From a checkpoint of a small image classifier: 8.46M parameters, norm layernorm.
Rows from block 2 of a small image classifier, named by matrix and row number. Rows with one number belong to one neuron. Each number is 50 + 10 x the weight over its row's rms, rounded and kept within 0 to 99. All counts start at 0.
After each neuron's rows are labels from the 100 images, of 14848, where the neuron reaches its highest value: "top examples" is what is common among them. Only what is clearly more common there than usual is listed. The data: capsule endoscopy frames (Kvasir-Capsule).
# fc1: MLP up (model.blocks.2.mlp.fc1.weight, 320x80), inputs 0-79
# fc2: MLP down (model.blocks.2.mlp.fc2.weight, 80x320, transposed), outputs 0-79

fc1.151:37 35 65 58 49 61 64 39 41 57 53 59 54 48 68 41 55 43 62 53 59 53 38 59 78 51 33 42 58 65 46 47 51 52 44 38 52 56 51 48 28 32 60 42 56 44 48 33 42 58 35 42 68 53 55 49 50 57 44 53 45 59 43 34 54 52 60 35 52 53 60 46 51 59 45 64 44 55 73 44
fc2.151:47 56 49 51 47 48 45 69 56 47 53 32 52 41 45 60 50 53 40 50 38 47 50 44 58 43 59 33 49 31 56 56 56 43 44 64 52 57 55 49 34 51 62 40 60 51 48 42 38 68 53 46 39 44 77 40 53 64 53 53 55 47 48 66 50 59 53 53 64 78 52 71 63 50 56 46 58 47 21 46
top examples: finding: angiectasia

fc1.160:40 53 51 39 65 50 56 38 34 77 57 47 51 46 73 59 56 47 53 61 53 48 25 48 49 37 55 44 58 41 43 45 52 52 29 41 47 44 43 51 41 40 49 57 39 42 53 54 45 66 29 36 55 59 75 51 39 54 67 48 44 56 45 51 58 61 60 36 44 48 51 65 51 65 42 45 51 44 44 44
fc2.160:46 45 53 55 52 47 58 62 39 45 54 52 47 65 35 36 41 38 53 57 48 48 55 52 57 57 47 34 56 52 63 48 65 44 66 53 48 69 67 44 43 66 64 59 54 57 48 44 69 70 53 49 56 42 35 53 70 46 41 40 50 37 36 39 55 55 54 40 65 61 34 41 44 48 72 67 40 46 38 53
top examples: finding: foreign body

fc1.289:50 62 45 50 78 58 68 37 79 53 42 49 57 47 63 43 43 41 47 43 57 51 52 53 51 58 60 69 40 37 47 53 41 57 37 32 30 45 44 50 46 46 46 57 46 41 54 55 49 60 41 50 55 49 45 34 50 45 71 39 60 46 69 53 57 38 49 40 58 53 59 33 37 54 34 46 49 54 41 56
fc2.289:44 50 56 47 47 60 37 60 26 56 54 67 49 58 34 43 49 40 51 45 40 23 56 44 50 55 56 35 60 68 43 59 52 50 51 43 40 69 60 50 59 32 58 43 61 47 51 54 42 46 56 57 61 37 62 44 45 42 32 50 62 50 53 52 47 44 55 55 73 31 42 35 41 35 48 61 55 47 52 60
top examples: finding: pylorus

fc1.216:50 46 47 55 63 55 72 35 38 62 63 39 62 57 66 55 42 39 41 71 55 48 36 50 47 43 38 50 59 68 42 47 57 30 41 40 69 45 38 44 51 63 46 55 36 46 56 69 54 37 35 50 62 67 49 43 40 56 50 49 58 62 62 54 42 56 56 46 64 63 54 54 48 62 50 49 45 61 58 37
fc2.216:41 48 62 38 45 55 39 77 61 54 48 43 51 51 38 41 52 41 32 56 53 55 48 54 40 57 46 50 43 46 60 59 46 59 65 61 52 54 51 53 38 51 60 46 67 41 43 53 55 62 62 54 33 16 55 43 52 37 46 39 44 60 43 55 66 46 56 46 59 52 46 45 61 61 68 47 31 36 37 46
top examples: finding: ileocecal valve

fc1.210:49 43 43 45 41 58 40 42 51 42 66 58 44 54 37 51 57 71 52 55 51 56 35 27 56 56 59 42 29 58 36 52 49 48 47 45 47 45 44 36 49 51 46 55 56 61 64 47 48 65 19 65 48 63 42 52 48 54 28 30 56 66 52 47 59 57 43 50 53 71 52 45 51 43 40 52 54 45 53 67
fc2.210:73 52 48 52 53 60 68 56 49 67 35 50 38 30 45 55 69 35 50 45 41 51 44 55 46 42 50 46 38 51 45 67 42 33 63 50 65 47 47 32 53 35 55 57 53 64 52 62 44 41 74 52 38 53 43 57 49 59 56 57 45 39 50 43 66 65 62 45 41 54 55 32 46 45 57 51 42 45 38 63
top examples: finding: angiectasia

fc1.40:33 59 57 53 59 55 38 59 48 55 71 46 46 46 52 58 45 48 60 45 71 51 46 51 44 50 45 40 43 49 34 40 48 48 42 14 44 50 56 35 38 63 33 48 42 54 52 69 38 52 37 41 45 62 58 49 62 49 61 59 64 32 53 51 48 49 60 46 55 54 49 36 49 60 69 43 51 46 33 41
fc2.40:43 53 43 60 57 48 60 56 55 38 69 64 43 67 44 57 58 37 50 49 36 52 37 53 65 51 31 44 45 53 49 44 47 50 57 62 38 42 44 59 48 34 76 53 43 36 49 37 48 44 58 48 46 50 60 49 34 64 60 60 77 53 43 54 68 61 30 49 53 48 32 43 44 63 59 50 56 52 52 59
top examples: finding: reduced mucosal view

fc1.13:61 53 35 47 60 68 58 46 38 58 42 43 38 48 51 63 64 55 53 50 47 51 57 44 48 58 46 55 42 57 71 57 55 45 55 54 68 27 30 41 49 32 25 47 48 53 47 57 30 45 47 44 41 43 51 60 49 64 55 48 60 41 49 40 56 68 38 55 29 61 59 37 32 56 50 55 43 51 51 50
fc2.13:41 39 43 57 24 60 39 59 70 42 37 63 44 51 49 39 54 36 50 44 58 38 55 42 51 39 47 51 50 39 30 52 49 51 55 64 33 61 62 49 41 67 69 54 41 57 62 47 57 64 49 55 54 58 45 58 49 43 39 49 47 46 46 56 49 48 72 47 64 44 56 47 58 36 48 59 41 76 40 59
top examples: finding: angiectasia

fc1.280:50 39 49 50 46 52 72 50 36 36 53 44 59 49 66 41 48 46 48 65 30 26 39 35 43 45 49 54 49 60 50 49 47 39 34 52 51 59 42 60 36 45 44 38 68 54 42 46 64 56 56 52 61 59 30 54 34 35 56 48 65 66 46 30 44 46 44 50 52 55 49 44 53 49 31 38 54 58 44 36
fc2.280:39 60 60 43 52 59 40 67 66 58 49 54 51 43 55 62 37 38 56 40 53 47 54 69 55 52 50 51 31 53 58 46 54 54 72 55 55 40 51 48 45 51 36 44 48 33 34 68 49 42 62 45 62 53 55 50 62 59 24 39 49 54 32 54 66 44 53 44 77 44 41 57 61 45 52 63 40 59 46 52
top examples: finding: reduced mucosal view

fc1.45:52 56 54 51 62 54 34 65 52 44 37 39 40 34 51 44 49 63 52 44 39 37 43 33 41 53 82 51 54 42 43 60 47 63 38 64 40 49 46 48 45 57 45 42 68 57 54 47 61 39 54 34 47 37 56 38 50 47 49 51 40 53 52 51 54 49 43 65 45 54 40 62 66 40 33 42 63 43 25 56
fc2.45:64 67 50 40 36 46 68 45 61 64 55 59 61 54 61 48 44 51 56 51 50 42 46 47 47 43 32 52 48 46 62 61 52 39 53 50 52 54 48 64 54 48 56 55 37 50 36 45 39 62 62 55 82 73 44 78 64 43 62 59 42 43 55 58 46 45 42 65 62 54 42 56 46 47 56 41 50 63 63 53
top examples: finding: ileocecal valve

fc1.197:53 47 46 44 52 47 22 78 63 47 62 51 64 46 54 52 57 52 44 35 30 46 47 45 51 56 68 48 40 57 41 46 46 42 35 50 41 37 46 50 57 52 52 42 67 48 54 52 45 38 54 41 37 50 39 57 62 47 50 53 81 38 41 62 50 44 40 43 41 41 40 54 58 35 49 54 54 38 33 38
fc2.197:46 64 57 42 60 49 70 25 51 59 51 34 56 60 37 40 55 53 62 40 49 46 27 54 55 59 54 46 55 36 26 50 52 56 60 56 42 41 49 40 52 36 50 57 43 33 60 47 49 46 49 38 66 64 47 58 46 32 48 62 54 63 50 48 46 59 50 58 59 48 56 35 40 58 61 44 53 76 56 57
top examples: finding: ileocecal valve; finding: reduced mucosal view

fc1.249:61 54 55 52 48 53 64 51 48 65 49 62 46 47 43 47 51 43 45 37 16 45 44 24 54 49 65 63 70 63 38 51 53 63 45 37 50 59 51 48 56 67 53 37 59 46 62 46 41 57 55 51 57 47 50 47 39 66 64 42 60 64 55 50 31 48 29 50 31 62 48 53 50 49 45 50 59 54 52 42
fc2.249:47 42 36 51 61 45 42 50 58 23 50 61 53 54 58 51 38 57 51 51 43 60 59 59 45 44 62 41 30 49 59 59 46 55 28 51 65 44 53 56 47 51 58 48 57 61 54 57 43 51 51 50 25 26 60 44 53 51 32 52 55 52 64 45 53 39 60 43 66 48 42 30 54 52 45 57 53 55 31 26
top examples: finding: reduced mucosal view

fc1.86:51 44 48 57 62 47 70 48 39 68 59 47 39 52 69 46 49 47 57 50 33 48 26 34 46 39 54 46 70 56 58 50 52 64 42 43 50 50 59 51 38 60 46 57 39 42 52 39 56 61 35 45 64 73 51 47 46 65 71 50 43 48 68 39 48 37 48 57 38 63 62 44 59 48 32 47 45 49 50 49
fc2.86:45 56 50 54 69 53 40 50 60 42 56 44 63 59 47 51 64 47 51 61 50 53 51 52 52 60 51 35 29 46 59 56 45 54 61 46 60 61 54 48 44 66 47 39 64 48 47 61 51 58 54 47 46 31 32 55 63 56 37 56 45 44 37 59 42 39 72 52 79 50 40 65 51 44 63 45 28 62 31 46
top examples: finding: reduced mucosal view

fc1.313:50 42 54 51 70 50 47 34 25 57 29 42 43 70 59 46 55 51 40 48 78 46 35 55 46 55 67 53 73 50 50 45 46 54 35 32 45 55 58 49 50 57 55 62 57 47 48 55 50 51 46 53 39 65 48 56 45 44 52 50 55 45 35 46 60 44 55 44 40 61 61 33 64 45 54 49 30 59 62 54
fc2.313:57 45 59 53 39 60 77 70 59 45 53 66 58 36 50 55 50 44 41 55 40 64 46 38 57 55 39 53 46 60 56 68 68 43 44 58 39 51 62 59 52 69 63 37 56 48 43 36 60 55 45 52 52 49 60 46 64 58 70 41 68 55 46 62 57 36 48 40 39 58 56 45 49 60 68 61 48 41 49 50
top examples: finding: reduced mucosal view; finding: angiectasia

fc1.291:37 41 58 44 64 60 69 19 52 74 50 45 46 41 69 53 51 43 32 47 55 35 42 51 60 50 46 48 57 42 38 66 51 66 35 51 55 35 56 43 60 38 41 50 39 49 59 40 55 47 42 57 52 42 65 34 49 55 41 41 45 47 56 57 51 30 40 38 51 52 53 61 60 39 45 58 44 53 48 40
fc2.291:46 60 61 57 57 49 38 71 52 47 47 35 50 55 39 51 57 42 54 47 50 36 40 48 67 54 28 48 52 59 54 46 62 42 48 36 66 63 53 52 42 59 65 62 40 71 55 39 63 60 57 47 63 28 27 50 62 47 50 52 67 53 60 47 59 61 56 66 64 52 44 45 43 51 58 61 46 57 66 48
top examples: finding: pylorus

fc1.142:46 48 48 43 34 45 46 61 38 55 52 50 52 51 38 54 45 49 50 48 72 39 44 59 50 53 55 44 72 78 42 55 44 52 43 63 55 38 54 43 47 50 52 50 46 40 52 62 56 33 61 77 63 46 42 55 40 35 31 49 38 42 43 43 55 69 35 41 42 51 53 60 63 65 69 54 46 47 57 46
fc2.142:55 59 50 43 36 41 65 45 74 53 46 33 41 51 51 44 52 52 69 51 59 57 39 37 47 49 46 57 49 42 54 47 54 58 43 55 55 48 45 46 47 37 73 49 78 44 50 56 33 59 42 36 37 47 31 47 47 41 56 47 66 39 58 46 35 45 62 47 66 64 56 49 55 59 61 45 63 54 66 66
top examples: finding: ileocecal valve

fc1.281:45 50 55 50 60 45 70 43 48 63 57 38 43 36 69 64 43 51 49 45 32 64 29 32 44 41 50 50 60 39 46 57 44 66 40 43 53 37 38 50 40 51 48 48 37 46 59 56 27 42 32 43 59 68 54 53 43 60 56 48 65 43 69 47 42 39 45 39 46 57 58 48 49 50 43 67 52 58 46 39
fc2.281:45 50 38 42 47 48 62 77 53 56 55 52 40 60 32 53 65 44 35 36 53 61 60 49 49 44 55 45 34 55 52 50 49 63 67 57 46 49 77 62 53 60 58 48 47 40 48 41 57 49 55 47 53 19 49 38 61 44 58 54 43 65 46 58 58 51 49 71 58 54 46 43 57 55 70 42 37 46 48 55
top examples: finding: ileocecal valve

fc1.24:39 38 55 56 38 45 82 32 46 39 32 42 46 42 38 48 58 48 44 45 58 47 33 50 63 51 29 60 60 68 55 45 46 55 64 57 47 61 32 46 45 60 43 54 41 41 43 42 62 52 62 70 59 57 41 51 50 47 50 43 36 55 47 45 47 44 55 65 41 48 52 63 58 63 47 49 38 47 67 59
fc2.24:47 60 50 47 54 47 51 62 59 49 35 62 60 57 46 35 51 45 40 49 44 51 58 53 42 46 45 47 43 52 54 41 48 36 44 51 30 76 47 56 39 25 38 52 55 38 30 48 62 61 49 33 18 36 49 48 59 35 34 43 52 49 47 53 51 49 58 61 61 43 45 46 69 49 40 47 48 42 43 61
top examples: finding: ileocecal valve

fc1.128:62 46 50 50 59 59 71 45 47 56 58 47 46 45 38 55 66 31 56 47 54 42 46 52 50 46 63 61 29 50 70 61 45 40 41 53 46 46 45 27 57 36 49 38 51 70 60 56 49 34 53 50 40 52 48 48 43 62 65 65 46 42 54 43 56 62 45 49 17 52 49 43 44 58 50 51 32 59 58 47
fc2.128:50 59 60 55 26 53 37 44 53 49 54 56 47 56 54 51 57 59 35 42 57 59 42 40 50 34 46 41 50 52 41 58 34 39 53 36 35 55 63 39 60 76 57 58 56 41 53 48 61 72 38 58 48 61 45 51 45 55 27 45 61 62 52 49 50 51 49 43 77 53 48 46 59 33 35 47 66 45 49 52
top examples: finding: ileocecal valve

fc1.251:63 51 54 45 63 48 63 59 41 42 50 40 35 68 48 63 43 48 64 57 56 60 57 50 65 47 68 40 57 69 34 61 57 49 55 51 49 39 54 56 60 63 50 42 72 48 51 40 42 57 40 50 59 50 26 55 56 30 34 64 62 50 41 42 40 54 47 41 31 53 51 57 61 51 32 61 51 54 45 44
fc2.251:44 51 50 47 42 46 42 49 65 86 58 44 59 44 33 38 58 61 38 56 39 34 52 61 51 54 51 65 52 52 51 55 39 37 48 66 35 59 58 51 51 51 50 54 45 30 45 57 45 52 46 52 71 50 54 54 45 45 73 40 32 36 50 55 57 52 45 57 59 50 48 62 39 44 57 57 33 36 42 59
top examples: finding: ileocecal valve

fc1.292:45 50 50 40 73 47 48 43 50 63 45 33 53 59 64 64 47 45 59 56 64 54 38 49 30 43 66 47 59 78 29 57 56 65 46 48 47 38 43 37 51 53 45 57 72 41 71 57 48 40 40 47 41 36 51 51 52 60 41 53 38 57 56 64 42 51 49 49 47 60 53 65 54 52 46 51 54 37 38 39
fc2.292:43 51 45 41 48 49 32 75 60 69 57 60 48 42 37 55 55 59 55 46 51 32 51 49 62 27 34 60 58 45 53 51 59 60 61 39 52 53 60 59 44 49 59 45 41 68 52 56 64 48 71 63 65 50 61 50 57 54 53 47 61 42 40 30 58 51 45 34 71 53 44 57 37 50 59 51 40 47 51 54
top examples: finding: reduced mucosal view

fc1.1:34 47 60 53 49 68 53 56 44 61 63 51 61 45 69 27 36 45 63 50 53 40 53 36 44 45 67 74 52 58 43 43 60 34 46 29 47 45 59 43 51 54 59 58 45 51 49 34 46 47 51 40 43 51 60 50 44 57 62 34 33 66 53 28 47 61 35 49 52 49 47 47 51 45 37 60 50 33 51 52
fc2.1:55 45 51 48 59 62 24 44 62 35 46 59 54 54 35 52 40 47 34 49 52 45 47 69 51 43 69 37 43 55 60 44 58 38 41 56 70 51 45 40 35 58 49 43 58 53 64 62 41 64 54 46 46 38 60 24 54 51 45 53 53 45 62 54 57 36 43 49 60 41 56 51 51 44 69 48 55 54 26 42
top examples: finding: reduced mucosal view

fc1.196:48 43 57 56 47 56 46 47 39 67 39 45 42 47 72 59 61 56 66 34 62 48 18 60 49 57 60 54 54 49 44 38 36 62 44 45 41 54 57 52 53 45 41 54 24 45 50 54 55 61 43 36 59 42 64 45 43 49 63 48 37 64 37 52 50 54 55 64 34 61 66 55 69 53 42 56 49 55 54 52
fc2.196:52 42 47 62 54 55 54 58 42 32 35 57 69 42 41 62 48 32 37 49 44 52 46 41 53 47 41 39 43 37 71 51 59 39 28 54 58 59 59 43 33 71 64 48 57 49 45 59 58 57 51 55 45 30 54 46 62 46 46 39 36 60 41 60 51 30 59 60 56 54 41 51 51 52 69 40 44 42 41 48
top examples: finding: reduced mucosal view

fc1.155:49 51 43 51 39 61 55 56 35 60 63 58 52 57 74 47 49 41 51 51 39 61 46 51 64 47 62 48 54 61 43 42 61 38 24 30 58 59 58 40 50 44 54 56 33 60 57 56 54 60 48 33 62 66 48 47 47 45 76 47 63 39 41 43 51 50 36 58 60 60 41 64 49 42 58 42 60 57 52 34
fc2.155:46 22 45 54 60 45 58 57 46 39 62 70 56 45 38 31 50 52 53 40 42 57 53 55 65 54 45 41 43 49 63 43 61 34 41 59 60 44 60 46 51 59 44 55 59 34 54 39 60 59 61 51 50 43 34 48 71 52 31 59 45 60 51 52 61 35 71 54 62 38 55 45 48 60 58 54 45 63 38 37
top examples: finding: angiectasia

fc1.62:58 59 51 39 32 58 37 59 34 52 72 54 49 44 36 46 64 44 57 48 56 73 43 46 45 59 40 39 61 61 37 52 48 54 43 26 59 48 59 46 45 55 60 46 40 50 65 67 43 52 65 50 52 41 61 41 51 55 56 48 72 42 50 65 60 57 61 47 44 57 45 44 49 63 68 54 44 45 50 27
fc2.62:38 50 41 44 84 57 54 67 60 50 59 77 56 78 52 48 50 60 45 43 42 61 42 57 49 58 53 61 47 41 42 41 44 57 58 57 45 55 57 42 55 46 62 56 65 32 49 51 60 49 38 47 50 58 48 48 44 65 62 60 59 52 41 59 55 53 57 45 30 51 45 31 33 59 56 62 53 51 53 52
top examples: finding: angiectasia

fc1.123:37 45 43 51 41 57 42 64 38 37 42 68 40 52 44 44 56 67 40 46 38 47 44 41 62 68 54 57 46 45 55 58 42 47 58 67 47 55 57 44 51 45 71 58 66 56 47 47 58 36 75 47 57 50 55 34 58 44 52 50 30 51 34 57 31 41 39 48 37 53 50 56 52 34 43 47 67 40 35 52
fc2.123:53 68 53 44 55 48 55 18 66 58 33 46 61 47 66 56 60 53 61 56 66 46 35 55 40 43 55 46 50 49 63 51 43 57 43 62 43 50 66 46 36 55 30 47 47 39 36 51 41 57 58 49 57 77 46 46 43 47 62 44 40 35 55 60 52 39 67 55 58 54 51 54 62 39 56 47 43 53 62 54
top examples: finding: ileocecal valve

fc1.215:40 35 37 62 33 57 67 51 36 46 47 45 53 52 55 49 59 62 51 45 32 54 54 41 73 50 53 55 51 82 40 43 54 51 40 48 53 59 63 47 70 51 65 41 58 53 54 38 66 50 68 43 62 57 52 47 44 35 73 45 43 47 48 35 55 54 36 61 57 61 42 51 55 38 50 48 46 42 50 45
fc2.215:61 52 62 47 55 56 54 55 71 50 45 59 52 64 53 29 56 35 56 50 60 40 53 70 38 51 73 54 31 32 62 37 51 55 57 52 53 52 50 48 41 51 37 51 52 43 35 49 48 50 41 49 56 69 38 46 68 46 36 37 39 57 50 39 35 27 53 60 69 44 58 48 41 46 56 45 46 57 40 50
top examples: finding: angiectasia

fc1.77:50 58 45 47 74 47 78 37 55 44 45 60 52 57 55 60 57 34 44 68 70 45 32 48 39 54 49 60 67 50 56 57 36 48 61 55 38 49 45 63 36 63 45 54 55 45 41 52 48 46 37 63 57 70 53 42 46 50 43 48 39 55 54 62 48 61 63 37 48 47 59 54 37 67 41 46 44 36 59 63
fc2.77:40 57 55 46 49 49 41 57 45 60 59 56 50 46 55 45 56 56 52 54 48 41 67 51 57 46 28 35 47 50 42 62 45 48 60 40 59 53 58 58 36 46 79 45 50 55 44 73 48 51 68 50 44 26 64 40 37 51 44 50 78 57 44 63 58 55 50 54 65 60 44 54 54 54 63 45 69 61 48 60
top examples: finding: blood fresh

fc1.120:39 25 49 56 41 52 70 30 38 69 47 43 30 58 59 53 44 59 48 53 53 48 40 57 55 55 50 50 58 44 57 64 41 56 59 58 41 36 38 54 67 37 47 63 54 32 53 45 60 53 45 52 60 61 59 39 50 63 39 58 31 54 69 59 52 37 66 48 41 54 56 37 48 62 49 57 46 54 61 48
fc2.120:34 43 42 40 67 34 29 61 42 49 38 52 55 43 57 46 49 49 52 45 40 34 67 51 41 51 42 35 43 53 55 47 33 51 38 37 49 54 64 46 44 51 61 43 57 57 49 47 51 54 56 51 50 34 46 72 61 60 42 56 72 53 64 69 70 52 57 51 79 53 40 44 54 43 55 46 47 56 52 58
top examples: finding: ileocecal valve

fc1.140:54 40 53 49 56 51 68 47 35 63 50 52 51 50 60 59 49 49 59 43 15 49 39 28 70 43 48 37 59 55 45 61 58 58 37 28 46 58 51 45 34 49 53 30 41 44 52 41 47 58 44 35 55 44 64 45 36 54 60 54 56 54 40 45 54 54 48 35 50 57 45 57 66 40 46 43 56 68 56 43
fc2.140:48 51 46 63 52 51 54 65 55 27 46 57 60 66 36 40 35 44 33 57 60 73 51 59 46 54 58 36 37 44 69 67 58 54 56 57 48 46 45 50 47 71 64 57 55 47 46 47 55 48 62 55 35 34 50 46 62 65 38 49 48 57 38 47 45 44 66 54 59 53 53 46 57 66 72 46 36 50 44 54
top examples: finding: reduced mucosal view